{"encoder_arch": "vit", "model": "masked image model", "dataset": "photos of plants, animals and fungi (iNaturalist)", "train_examples": 77898, "image_size": 64, "crop_scale_min": 0.7, "horizontal_flip": true, "translate": 0.12, "method": "mae", "mask_ratio": 0.75, "loss": "mse", "encoder_norm": "layernorm", "encoder_norm_position": "pre", "encoder_activation": "swiglu", "encoder_mlp_ratio": 2.67, "encoder_head_dim": 16, "encoder_fused_qkv": true, "encoder_bias": "all", "encoder_qk_norm": false, "encoder_parallel_block": false, "encoder_inner_norm": false, "encoder_moe": "expert_choice", "encoder_num_experts": 16, "encoder_moe_every": 2, "encoder_expert_mlp_ratio": 0.25, "encoder_experts_per_token": 2, "encoder_shared_expert": false, "encoder_patch_size": [8, 8], "encoder_layers": 12, "encoder_width": 160, "encoder_positions": "sincos", "decoder_width": 192, "norm_pix_loss": true, "decoder_layers": 6, "residual_init": "zero_last", "optimizer": "soap", "beta2": 0.95, "lr": 0.0019, "beta1": 0.95, "shampoo_beta": 0.95, "eps": 1e-08, "precondition_frequency": 16, "max_precond_dim": 1536, "one_sided": false, "adamw_lr_other_params": 0.00077, "grad_clip": 5.0, "steps": 22900, "batch_size": 128, "epochs": 37.6, "lr_schedule": "cosine", "final_lr_fraction": 0.05, "warmup_steps": 2290, "weight_decay": 0.0, "adamw_weight_decay_other_params": 0.01}
Rows from block 5 of the encoder of a small masked image model, named by matrix and row number. Rows with one number within an expert belong to one neuron, the router's apart. Each number is 128 + 24 x the weight over its row's rms, rounded and kept within 0 to 255. All counts start at 0.
Before each expert's rows are labels from the 100 images, of 14976, where the router gives the expert most weight on average: "responds to" is what is common among them; "patch colour" is the nearest of a few named colours to the mean colour under the peak. Only what is clearly more common there than usual is listed. The data: photos of plants, animals and fungi (iNaturalist).
# router: router (encoder.blocks.5.mlp.router.weight, 16x160, trained with AdamW), inputs 0-79
# gate: expert gate (encoder.blocks.5.mlp.gate, 16x32x160), inputs 0-79
# up: expert up (encoder.blocks.5.mlp.up, 16x32x160), inputs 0-79
# down: expert down (encoder.blocks.5.mlp.down, 16x160x32, transposed), outputs 0-79

# expert 5
responds to: class Aves
patch colour: white
router.5 [106 124  93 142 102 116 163 122 137 167 128 119 119 159 105 149  72 142 120 124 110 102  94 133 168  86 119  90 119 103 111 158 134  94  87  98 125 123 126 120 140 137 148 144 140  82 100 140 118 121 147 180 144 125 156 184 148 124 171 124 139 100 119 146 188 160 126 160 103 159 135 137 136 129 132 125 116 140 132 131]
gate.0 [151 143 113 128 114 115 135 134 121 180 141 108 113 163 122 107 128 138  97 124  96 132 120 213 119  98 126 109 119 152  98 126 103  91 148 141 154 146 105 138 125 113 107 111 114 124 154 158 118 137 121 155 130 147  91 102 133 125 134 146 108 112  54 124 137 124 180 147  85 180 109 100  99 121 126 130 111  96 110 173]
up.0 [112 115 153 133 125 119 115 111 161 111 130  94 127 118 132  79 127 114 157  92 117  96  94 138 108 167 177 148 152 175 163 177  98 118 130 145 162 145 169 143  93 121 113 114 129 118 101  81  84 116 119 118 173 118 135 136 133 128 119 113 166 123 109 148 132 157 121 120 119 139 129 134 102 118  90 129 139 158 137  90]
down.0 [113 138  97 135 121 125 111 132 106 118 138 146 145  96 126 176 146  97 105 149 110 149 157 135 133 118 104 140 166 155  79 113 110 151 131 122 126 161  79 117 127 118  85 134 123 137 119 148 168 135 132 191  99 150 130 137 116  87 140 129 122 131 106 121 135 154 108 143 137 135 132 102 133 131 166 121  89 120 138 163]
gate.1 [128 142 114 123  92  94 124 122 178 147 104 120 116 141 159 149  86 134 167 126 137 151 114 128 123  85 133 133 136 170 175 108 118 110 112 133 139  99 172 104 130 130 128 150 107 129 129 132 103 140 116 127 127 126 139  95 123 104 161 166 114 117  89 139 143  89 128 116 152 169 116 100 179 145 122 162 129 134 110 127]
up.1 [114 108  93 136  60 107 122 115 149 150 100 117 106 147 131 130  73 126 130 112  93 127  96 119 139  79 132 122 134 129 136 109 128 138  97 132 157 115 153 112 137 114 162 157 110  94 130 115 133 115 130 144 145 140 154 112 124 146 173  73 136 115 126  99 149 153 128 149 138 135 151 102 157 120 101 158  95 141 108 126]
down.1 [152 102 170 149 125  92 133 155 171 126 169 157 105 152 136 140 123 168 132 180 125 138  93 122 157 138 116 152 126 124 162 102 131 100 119 113 120 151 143 125 161 131 130 110 171 122 130 127  83 122 129 150  76 119 112  90 127 105 147 106 106 173 132 137 142 121 161 105 145 112 136 158 135 148 108 178 105 130 161 156]
gate.2 [118 105 168 106 133 112 104 139 160 161  74 159 149 139 146 126 101 101 107 137 159  99 143 146 129 129 116 109 128 159 133 101 129 132 105 136 128 125 105 170 128 111 125 142  60 157 150 137 134 154 166 121 132 140 170  68 122 143 137 134 121 144 127 113 111 112 119 119 112 122 107 110  90 130  90  93 129 155  90  90]
up.2 [142 129  95 137 104 103 166 132 130 130 161 128 115 101 118 115 131 108 139 132  90 121  91  93 139 120  87 121 125 127 135 154 117 106 112 129 159 166 122 100 124 135 130 141 180 158 116 134 132 118 119 177 116 118 117 151 141 130 149  89 150  64 130 122 161 149 116 113 128 142 146 110 170 113 165 135  87 127 169 154]
down.2 [128 119 172 113 138  97 160 134 145 114 106 103  83 141 152  87 155 147 114 131 107 141 144 154 142 158  89 120 128 141 102 149 132 151 131 117 130 151 147  85 155 136 123 150 126 118 113 160  93 145 125 122 152 138 178 148 155 169 159 138 108 112 111 113 138 162 126 155 114 183 164 171  68 107 118 123 147 120 131 147]
gate.3 [116 145  81 120  74 113 120 113 141 182 112 139 136 139 140 145  67 143 105 121  87 114 144 136 192  84 135 117 135 121 135 131 124 125 123 118 121 133 161 132 122  77 162 183 104 131 132 163  87 131 124 163 151 142 168 125 131 110 145  93 139 136 117 107 158 147 149 137 111 127 112 117 147 110 109 132 112 131 102  96]
up.3 [152 124 107 102  82 109 137 113 120 166 116 149 157 146 112 155  69 128 115 110  89 152 141 150 170  59 143 104 152 117 104 108 103  98 160 135 118 163 120 111 124  86 144 141 113 123 145 145 105 136 102 164 137 124 170 122 150 129 151 111 168 121 129 102 150 138 137 128 108 137 108 128 136  86  87 136 115 161 109  93]
down.3 [114 107 191  95 130 119 149 134 140 173 143 146  86 154 187 142 118 140 121 117  82  96 117  79 143 111 167 139 152  93 123 131 126 154  81 108 127 127 128 150 123 137 126 130 144 138 121 118 111 128 132 132 113 112 159 165 128 144 118  96 132 152  82 117 113 137 183 135 114 122  94 129  98 120 114 141 142 123 167 158]
gate.4 [127 101 129 132 111 148 113 170 143 100  97 154 152 136 107 156 117 114 130 168 132 106  98  86 112 138 108 135 123 110 108  89 165 155 121 127 107  93 105 138 169 102 131 121 116 129 122 120 115 136 168 166 142 140 123 127  82 145 137 148  55 168 136 125 127  95 141 195 163  86 150 151 169  95 124 106 141 133 131 168]
up.4 [175 121 106 127 153 149 134 104 124 155 137 182 137 144 104 123 168 145 145 114 130 172  93 114 125  99  98 110 112 175 138 103 127 117 119 154 152  92 129 181 150 128  82 149 146 162 121 112 122 147 146  82 121  80 168 129 142 111 130 125 146 111 122  97 101 159 112 135  87 166 138 108 110 137 155 114 144 114 103 149]
down.4 [103 155 142 125 120 124 120 131 157 176 116 103 147 107 154 147 154 111  96  97  76 123 140 145 115 116 159 165 163 145 144 125 121 109 146 133 175 125 153 116 116  90 162  56 141 106  96  92 141 131  97  99  82 120 166 132 158 142 131 126 114 154 136 164 130 125 134 114 131 115  91 110 131 166 122 138 128 132 146 114]
gate.5 [120 162 135 139 120  98 117 151 169 150 157 125 105 142 141 135  79 130  68 148 149 126 151  90 112 133 150 139 118 126 207 105 146 175  85 112 162 132 145 119 124 142 126 164 104  84 112 163 152 140  62 122 146  77 129 120  93 120 131 117 167 134 124 111 151 126  88  81 146 133 151 115 146 175 123 165 127  83 180 116]
up.5 [104 152  99  74 130 120 133 131 126 121 106 107 107 151 112  87 106 141 135 122 125 126 138 131 165  90  95  80 151 125 142 102 105  83  91 148  91 110 122 120  98 119 130 125 138 133 150  99 124  80 154 147 180 130 106 147 117 124 189 125 131 123  92 163 135 131 161 125 125 131 159 145 151 122 123 175 150  91  86 114]
down.5 [101 111 130 127 137 113 124 138 188 121 137 126  92 103 125 158  88 125  97 136 148 127 175 112  86 138 135 155 110  51 152 113 161 168 139 138 115 107 133 110 111 129 164 140 121 141 129 149 162 141  99 130 124 151 134  95 142 105 150  75 132 130 155 138 158 176  95 100 127 172 129 115 159 156 157 157 100 138 125 163]
gate.6 [115 113 104 125 133 146 151 131 103 168  71 134 133 146 109 144 175 182 126 106 155 132 122 119 158 158  98 121 141 146 129  94 102  93 145 158 132 101 139  83 104 116 157 153 141 105 139 116 137 121 145 123  96 129  94 155 139 150 142 104 131 151  94 122 139 119 155 125 115 115 107 151  68 118 182  95 110 108  90 132]
up.6 [ 85 152 107 112 118 116 139 119 115 131 129  91 146 115 145 119 129 157 104 133 129 133 108 135 129 121 127 114 145  68 115 139  91 126 167 155 154 128 157 125 136 154 158 125 147 120 127 119 126 115 165 137  78 198  91 122  99 104 138 106 156 128 128 153 126 142 127 101 144  96 130 151 126  69 155  97 125 125 124 134]
down.6 [157 162 148 131 125  99 112 140 130 151 110 123  68 118 154 140 133 100 151 136 126 168 128 134 119  94 168 136 102 130 149 171 134 159 127  97 104 159 121 132 146 155 129 165 100 136 119  90 139 148 111 107 149  87 148 107 117 106  85 114  87 126 130 123 128 109 103  98 103 129 112  94 107 180  99 136 132 138 123 137]
gate.7 [129 137 138 129  99 126 147 108 127  91 125  92  57 115 140 156 139 126  84 117 130 129  90 115 143 112 129  97 133 123 113 122 125 131 174 119 129 134 152  97 156 119 119 115 113  92 135 138 150 187 109 149 113 107 157 117 130 158 123 139 162 138  84 112 195 114 157 167  82 140 142 146 102 100 109 118 151 175 184 123]
up.7 [128 125 132 104 147 178 112 127 138 128 130 179 104 108 127 175 148  88 130  93 144 120 102  89  94 140 127 124 105 113 160 102 143 153 121 137 142  98  85  98 172 116 107 159 103 112 160 122 177 139 120 133 100  93  98  82 101 131 155  99  94 153 101 104 144  98 120 158  93 119 143 114 150 146 131 112 135 141 147 132]
down.7 [101 127 123 109 126 128 160 121 132 154 127 149 134  94  97 162 114 115 128 181 115 149 139  68 188 125 157 145 155  98 150  94 136  92 166  53 123 104 116 112 159  82 139 130 146 121 164  99 186 130 147 144 118 163 129 125 134 118 115 143 114 151 146 146 141 129  71 150 105 150 166 153 159 104 141 124 130 119 105 135]

# expert 15
responds to: class Aves; order Accipitriformes
patch colour: pink
router.15 [117 131 162  89 180 124 141 116 163 133 131 121 106 103 112 127 162 121  96 149 123 109 136  66 105 112 143 161 115 117 105 107 128 113 167 102 122 120 131  97 107 137 120 121 165  77 100 120 152  92  76 118 141 140 123 123 170 139 132 143 118 112 154 170 129 129 113 114 130 142 154 137 156 148 140 129 132 101 161 118]
gate.0 [105 145  75 121 106 105 175 170 143 121 177 143 133 164 160  93  81 167 111 104 152 132 100 146 109 150 160 152 137  89 138 132 118  87 137 144 125 150 143 148  67 159 134 135 164 152 111 133 122 146 153 130 119 149 163 126 144 103 157  99 128 135 127  92 124 143  98 138 150 158 116 111 167 123 134 127 117 126 164 118]
up.0 [114 146 133 123 134 108 124 122 151 155 168 118 154 130 128 106 102 139  57 142 108 184 116 123 160 118 143 149 148 131 133 124 129 134 139 134 135 150 136 150  54 158 188 121 148 161 132 143 129 106 109 130 137 111 123 109  78 146 164 126  97 113 145 105 141  98  96 146 120  98 111 146 175 133 101  71 108 125 181 110]
down.0 [145 105  80 112 154  72 130 153  94 101 148 149  89  98 118 111 124 115 116 111 145 136 112 140 154 133 120 129  94 108 121  88 172 111 130 143 126  91 154 112 137 120  87  80 140 139 130 141 136 167 110  98 159 176 108 111 108 131 124 130 109 149 115 157 101 151 135 155 136 118 136 171 145 181 158 106 109 152 127 129]
gate.1 [128 132 139 107 166 135 116 110 100 122 129 166  83  80 137  99 119 125  97 118 133  90 133 154 133 137 120  83 148 130 143 135 131  96 141 130 113  90 133 157 131 145 171 115 119 109 123 158 113 131 138 128  96 122 128 152 134  69 142 135 127 114  94 142 117  99 130 152 128 135 107 100  85 144 133 157 152 123 112 138]
up.1 [114 128 144 111 143 144 103 117 103 114 136 140 122 114 120  90 177 106 101 112 138 106 126 139 109 151 153 121 147 114 113 109 130  80 150 119 125 126 153 129 128 135 160 122 128  83 122 175 135 132 147  82 167 116  93 151 156 136 180 121 128 100  83 148 110 106 169 142 137 154  96 117 149 143 163 129 150  77  97 151]
down.1 [128 154 128 122 100  99 154 105 122 181 146 128 132 122 154 142 147 161 126 101 105 109 100 148 161 130 154 142 138 145 182 153 138  82  82 131  71  49 138 141  87 111 142 144  77 193 156 150 139 132 137 114 106 113 121 125 137 126 112 161 157 134 117 146 129 122 106 136 123 134 135 125 139 132 121 133  91 100 116 119]
gate.2 [148 124 154 139 134  79 144 175 119 157 117 126  90 113 113 137 132 138  99  92 130 157  85 133  80 124  99 114  98 105 173 128 124 125 153 138 127 117 103 116 138 131 101 154 154 116 152 135 107  95 136 152  98 148 107 143 133 119 135 104 131  91 131  90 168  94 166  99 152 133 194 119 145 112 144 138 113  97 110 140]
up.2 [117 128  98  93 162 124 140  57 130 157 103 161 161 145 140 129 121 135 137 120 129 123 185 130 134 128 147 167 103 147 111 112 119  83 105  95 123 134 150 138 159 130 169 121 120 149  97 105 155 166 145 141 130 106 124 131 129 103  84 128 114 125 100 155 106 149 159 142 133 124 106 138 113 114 162 129  84 129 113 179]
down.2 [162 120 174 120 126 135 146 158 130  95 119 117 169 141 124 136 164 100 158 113 138  99 124 138 152 138  88 106 133 116 155  91 138 130  90 101 142 141  82 106 107 135 119 108 128 135  89 115  74 142 116 184 162 142 164 150 129 135 103 153  79 117 124 112 132 149 119 139 135 130  96 149 171 111 156 117 158 137  69 143]
gate.3 [148 128 143 123 143 109 112 120 164 138 156 160 136  88  96 107 116 149 141 158 118 144 126 168  98 125 116  63 104  92 108 183 153 140 137 143 118 100 116 130 136 129 104 134 101 153 123 154 175 135 114 134 129 155 139 132 109 179 184 152 106 125 116 110 147 144 162 152 124 142 147  98 153  83  92 112 165 147  72  92]
up.3 [ 88 178 130 181  97 162 106 135 147 147 127 150 140 135 107 121  93 145 107 106 136 128 134  86 120 135 116 151 133 135  76 125 131 160  99 111 104 141 136 145 119  86 155 114 153 153 121 193 152  97 110 107 126 151 136 117 134 131  99  80 142 123 116 142 117 154 143  83 110 145 126 124 117 152 118 152 114 120 136 142]
down.3 [108 122 123  83 115 122 126 100 125 107 139 112 106 124 154 125 122 115 136 139 112 151 158 118  99 183 116 163 199 160 130 144 110 130  88 133 150 144 118 177 124 128 137 136 112 120 128 154  79 151 161  99  94 123 115 134 124 125 101  74 144  72 154  99  98 139 103 102 134  90 146 154 154 146 132 133 133  74 116 121]
gate.4 [131  84 142 118 116 156  83 134  98 127 157 128 149 134 133 137 117 111 108 121 151 131 131 120 119  93 104  62 120 152  90 126 113 120 112 154 148 133  65 137 147 134 126 128 165 100 144 129 135 145 127 108 101 152 167 128 156 181 112 195 100 161 175 137 150  63 114 144 145 159 138 146  90 135 141 151 146 124 133 115]
up.4 [ 79 130 116 126 112 127 112 132 110 130 163 126 131  90 153 130 162 119 159 137 133 158 156 162 133 125  93 112  89 125 167 104 132 113 122 122 122 107 138 105 153 177 128 119  91 120 182 156 154 146  96  99 159 139 137 142 103 109 142  98 122 156  98 112 141 133  95  88 158 163  99 137  80 103 103 119 131 116 123 159]
down.4 [100 138  95 146 114 160 141 103 133 191 165  90 153 124  89 142 136 120 126 126 162 156 130 109 102 128 140 135  85 167 129 146 130  84 127 148 160 129 107 150 145  79 110 131 146 151 123 178 133 133  84  80 127 101 127  80 164  98 131  92 110 130 119 137  88 107 113 119 155 155 116 179 171 139 121 130 110 119 142 140]
gate.5 [166 132 101 152 128 103 127  83 116 182 100 115  87  97 147 139 105 145 118 119  67 121 184 154 121 143 114 136 144 144 110 101 157 114 117 127 144 134 154 178 107 126 164 140 115 146 113 145 124 129 125 131 147 132 131  96 170 116 119 107 169 125 127 120  90 119 142 119 134 114 130 119 118 144 128 134 131 130 110 151]
up.5 [150 106 142  95 149 108 152 110 158 136 163 141 148 108 123 101  91 163 134  94 143 137 108  77  99  99 103 154  85 112 126 121 141 108 115 113 140 115 160 119 125 124 141 127 159 113 108  94 140 114 126  97 109 108 148 104 101 139 121 103  99 144 140 147  92 130 142 126 136 183 113  74 128 142 148 124  90  98 127 158]
down.5 [150 166 142  67 128  95  93  98 100 113 111  96 146 130  94 107 123 139 158 112 148  85 101 131 128 107 127 135 177 139 144 138 146 153 142 117 153 136 136 134 127 132 173 147 128 114 174  90 150 101 126 126 106 152 120 103  88 112 126 106 131 117 139 111 162 113 130 129 132 122 149  79 118 105 117 129  90  99 159 125]
gate.6 [139  85 153  65 135 115 177 142 123 136 166 145 155 141 162  98 103 122 113  99 117 135 116 162 135 107 127 102 132 139 149 132 137 125 142  96 145 122 158 167 140 141 137 159 178 151 129 136 114  81 131 130 103 133  84 171 141 129  81 149 131 121 135 125 134  96 159  98 117 118 100 101 146 101 102 104 109 149 132 139]
up.6 [148 127 155 119 128 113 146 153 200 124 145 150 143 133  85  81  82 123 104 102 149 144  95 122 119 135 119 109 162 142 121 110 106 128 158  90 154  98 133 160 119 142 141 126 126 145 119 154 159  85 152  94 140 137 141  87 159 170 136 121  93 122 148 155 120 116 133 154 128 129 169 132 122  94 108 106 147 159 135 122]
down.6 [103 132 117 152 117 106 139  95  63 150 101 134 155 161 128 150 141  81 159 178  99 117 167 141 144 170 163 131 157 118 106 120 115 140 128 126 112 138 126 150  91 129 136 143 155 168 133 131 119 143 134 114 138 124 111  94 122 144 134  76 143 116 134 129 154 178 163 133 155 135 136 191  97 151 149 151 101 117 150 110]
gate.7 [ 78 151  94 163 146 116 139 156 118 131 117 194 107 170 124 112 146 165 136 141 128 112 104 118  96  94 111 137 133 109 140 137 129 113 103 111 139 124 138 145 123 132 139  89 120 124 148 166 173 160 110 133 131  92 125 127 132 105 155 101  99 154 103 143 110 132  94 150 120 145 163 127  94  89 126 170 101 120 109 122]
up.7 [171  69 119 156 125 122  94 136 103 157 105 125 116 130 114  92 127 112 108 123 141 150  98 172  94 116 150 142 157  99 133 121 101 121 121 149 140 149 139 113 113 216 113 100  87 147 102 138 158 168 155 129 112 134 157 124 115 146 115 135 125 132  91 138 109 119 121 106 119 137 125 153  93 105 135 130 112 121  87 118]
down.7 [133 115 139 138 100 130 126  97 159 164 143 113 101 162  93 128 115 116 125 121 137 157 172 120 135 159 117 125 151 143 123 163 110 127 153 109 143 127 150 151 117 107 117 122 125 111  84 135 130 110 127 133 131 105 155 138 155 162 141 101 104  80 190 110 125 106 104 183 124 126 129  83 115 187 144  92 137 148 105 121]

# expert 2
responds to: class: Aves; order Accipitriformes; family: Accipitridae
patch colour: cyan
router.2 [137 105 166 102 152  91 112 144 150 100 110  95 105 129 134 144 170 144 126 140 125  98 103 137 113 101 129 109 116 138 112 113 130 119 108 108 105 103 108  89  90 134 103 115 122 132 123  91 159  84 124 167 126 105 151 118 143 150 141 166  92 139 117 153 135 127 130 115 146 130 171 145 164 136 165 146 117 113 139 124]
gate.0 [108 131 106 148 138 133 153  91 148 207 117 119 141 142 119 109  72 115 127  81 122  68 151 137 172  93  94 136 124 144 141 191 113 154 150  85 150 137  75 114 133 137 144 156 130 133 132 119  78 139 105 146 111 170 104  82 124 120 151 132 131 137 126  74 126 136 115 128  96 133 118 107 140 140 112 145 129 165 130 150]
up.0 [133 134 120 137 151 118 114 153 187 130 136 115 148 126 144 127  83 115 145 124 133 160 141 100 137 112 110  72  60 115 139 109  96 159 106 122 164 115 152 130 152 112 116 150 138 114 126 176 114  78 117 116 110 115 176 100 119 111 104 168  97 129 108 161 126 193 133 150  88 159 137  91  91 119 118 132 113 130 137 141]
down.0 [ 76 105 131 160 134 109 134  71 111 102 116 125 113 103 102  69 147 150 106 123 113 126 144 117 144 104 128 132 186 104 129 135 117 139 123 140 118 122 135 120 143 146 114  93 124 146 158 131 107 115 171 147 157 105  98 136 150 172 125 121 166 114 124 141  91 104 154 122 145 148 142 129 174 142 168 117 140 115  83 120]
gate.1 [143 161 144 122 132 125 140 128 134 110  95  89 122 122 108  96 127 165 124 151 127 125 107 134 154 124 155 116  94 115 126 114 107 174  96 155 140 104 117 138 174 136 116 145 109 115 116 114  91 116 177 116  88 103 107 110 144 153 142  70 106 114 116 125 115 105 189 139 131 121 165 145 155 175 113  97 134 124 125 103]
up.1 [115 102 119 117 147 156  90  95 123 123 110 168 124 159 159 146 128 111 144  81 109 112 122 140 121 125 101 123 160 165 142 170 136  93 167 131 107 156 142 120 113 124 119 118 150 144 120 117 121 134  82 142 137 138 162 134 101 132 112 174 172 126 140 108 133 134  83 104 104 119  80 126  97 114 143 123 134 125 147 145]
down.1 [128 148 144 162 150  77 120 110 117  94 142  91 155 130  99 113 135  85 129 118 123 137  76 133 138  78 142 128 118 115 106 113 129 167 103  99 147 143 159 135 117 119 176 125 113 163 160 146  82 151 100 112  87 131 157 105 126 134 101 164 151  75 112 169 147 137 103 115 164 145 144  74 119 110 104 146 103 141 128 137]
gate.2 [154  71 155 129  76 129 148 119 114 152 110  97 138 109 171 132 116 135 161 139 147 134 141  95 136 132 125  94 111 117 165  81  90 122  93 122 135 141 167 133  94 113 153 174  80 100 139 135 120 112 129 136 181 100  97 139 165 160 140 120 107 152 138  91 141 156 135 184 151 160 124 136 146 133  96 144 128 123 150  93]
up.2 [129 160 106 127 193 112 123 121 130 110 143 136 121 144 122 107 146 115 104 127 109 119 130 156 116 126 130 142 157 155 122 177 146 105 175 132 130  87  83 148 169 126 100  93 171 172  98  97 160 162 115 138 101 137 168 129  79  85 100 159 114  81 108 126 102  86 143  89 110  93 133 149 112 150 186 110 116 120 108 128]
down.2 [ 92 149 180  77 149 122 140 142 133 176 138  89 101 103 120 116 116 126 107 133 117 163 163 121 150 141 118 120 141 166 107 141 149 141 120 120 103 132  94 145 159 125 171 134  83 136 133 110 142 130 135 152 121 119 113 137 118 139 145 131 130 142  75 108 134  87 182 145  82 137 139  87  67 113 125 151 127  99 156 158]
gate.3 [128 126 137 140  86 111 162 131 167 133  95 127 155 164 139 105  82 117 172 107 135 134 130 133 156 114 118 103 124 141 158  81 136 120  88 121 132 137  93 120 123 100 149 111 103 147 168 137 115 100 155 141 131 122 182 162 104  88 114 126 114 144  76 155 105 122 139 118 174 142 145 116 108  89 111 135 135 161 145 103]
up.3 [122  94 140 130  64 126 137 146 147 147  80 131 152 181 142 122  91 111 141 118 122 137 103 119 151 102 137 137 129 154 150 134 112  96 111 119 167 129 102 107 122 117 142 117  77 147 141 130 120 108 152 149 122 130 190 146 112  99 116  93 122 133  73 143 124 117 109 110 163 127 153  86 146 113 116 143 119 165 164 112]
down.3 [134 106 172 119  96 116 164 124 137 123 160 147 105 142 142 141 114 116 117 136 100 123 100 120 127  96 127 155 124 114 108 128  79 111  94  90 105 132 104 137 131 104 169 129 133 105 109 126  59 132 126 140 125 139 161 116 137 141 137 152 116 164 108 136 166 150 135 134 132 137 130 144  80 115  92 139  99 161 186  97]
gate.4 [134  96 148 173 144 115 134 126 105 167 141 116 147 125 144 112 140 177 123 162 101 131 177  99 112 147 169 154 150 163 176 157 148 157 138 135 100 145 117 116 120 103  89 132 132 117 143 149 150 111  91 122 131  95 132 130 183 115 173 135 118 139 154 146 151  86  90 146 164  89 153 141  51 130 133 139 124 151 125  77]
up.4 [188 114 149 115 186  88  80 145 108 146 149 165 150 142 115 107 139 165 140 148  83 129 127 114 148 147 104 119 160 140 118 138 150 165 119 149  99  90 117 101 124 118 132 118 123 155 122 120 119 144 119 149 141 143  77 123 163 127 154 151 146 106 176 100 106 116  99 157 100 109 127 167 114 121 146  96 132 128 109 132]
down.4 [138 126  99 123 122 112 137 154 163 105  85 175 144 148  88 150 118  94 127 118 131 120 111 142 168  87 125  86 152 124 113 133  94  93 125 166 128 118  94 119 107 122 145 122 113 152 140 131 142 136 160 118 124 116 108  97 142 137 156 128 178 145 125 131 124 122 144 147 102 146 142 143 120 121 154 131 120 103 115 164]
gate.5 [158  97 146 148  94 122 141 129  82 109 160 189 111 145 103 149 123  98 126 130 143 108 120 125  97 116 123 154 106 113 124 132 103 145 139  86 134 174 147 109 126 163 124 140 169 106 141 160 149 117 104  88 124 114 131 109 124 124  82 106 133 170 155 126 143 117  99 122 138 132 128 128 136 149 132 106 128 129 110 154]
up.5 [146 101 161 138 123 103 117 152  89 113 139 141  91 122 107 148 109 120 137 118 115 143 121 169 133 123 119 118 104  89 117 119 124 143 143 104 117 169 145  75 124 155 138 121 146 111 174 167 134 117 145 104 119 102 104 106 113 117 117 107 165 142 108 126 130 162 121  96 145 158 140 133 157 109 132 104 130 111 125 146]
down.5 [107 140 129 136 147 140 139 115 118 107 143 102 123 103  87  90 114 156 116 138 115  85  94 137 139 188  91 132 136 148 152 131 107 115 104 144 169 101  85 120 161 142  72 130 156 160 114 106 117 142 104 142 119 116 134 128 123 155 130 103 109  97 160 105 125  84 105 123 119 119 123 123 120 158 154  94 124  88  97 140]
gate.6 [151 154 140 116 143 125 143 102 114  85 118  94 160 159 142 133 167  93 111 151 112 133 103 160  96 103  87 114 163 136 153 157 123 136 112 129 130 112 169 145 104 106 122 118 126 146 153  86 123 124 185 171 149 130 116 130 127 124 160 124 148 181 104  73 111 146 117 115  96 114 122  84  81 105 141  86  93 144 104 120]
up.6 [160 149 143 124 120 131 128  96 119 124 129 110 161 133 130 146 150  75  88 142 119 123 123 134 120 102  70 117 127 132 172 147 121 136 101 148 132 114 150 166  94 123  93 125  85 142 127 147 109 105 183 194 109  95 136 152 114 119 152 102 137 166  93 106 147 126 122  72 108 146 124  75  91 136 149 118 107 129 119 105]
down.6 [122 174  93 149 128  94 122 131  82 114 119 136 164  96  93 114 135 127 132 110 115 104 146 116  96 155 116 105 135 151 136 152 113 160 133 125 164  96 143 142 126 109 147 149 136 122 118 143 141 120 156 141 125 149 171 107 113 105 170 112 161 164  86 103 130 120 145 146 101 131 170 151  96 125 114  91 127  92  78 112]
gate.7 [159 105 111 158 127 174 140 100 125 134 145 157 134 134 104 129 111  74  95 177 119 109 131 116 118 120 140 121 113 137 127 126 113 165 122 132 155 136 153 154 194 105 115 156 133 122  97 117 163 137 100 101 121 136 166  82  93 145 130 122 165 141 148 114 137 124 138 104 166 128 174  84 119 157 135  95 116 110 149 109]
up.7 [170 112 132 135 126 136 135 142 147 154 124 119 170 155  93 135 114 137 110 129 123 128 108  88  91 119 113 133 128 164  97 128 128 117 164 138 156 176 131 150 169 114 119 143 136 131 160 113 123 102  98 104 139 154  94 125 108 132 112 135 142 140 134 154 137 109 136 136 152 137 160 133 142  92 123 138 138 124 170 132]
down.7 [147 115 109 152 132 117 121 122 155 115 142 109 113 136 103 159 196  95 115 137 138  99 175 130 114 148  69 159 122 125 179 149 135 115  93 156 156 111 185 154 163 130 118 119 163 123  78 103 143 142 115 104 123 128 138 102 110 108 148 135 133 102 114  83 112 123 103 112 129 171 138 172 157 152 140 122 132 116 145 117]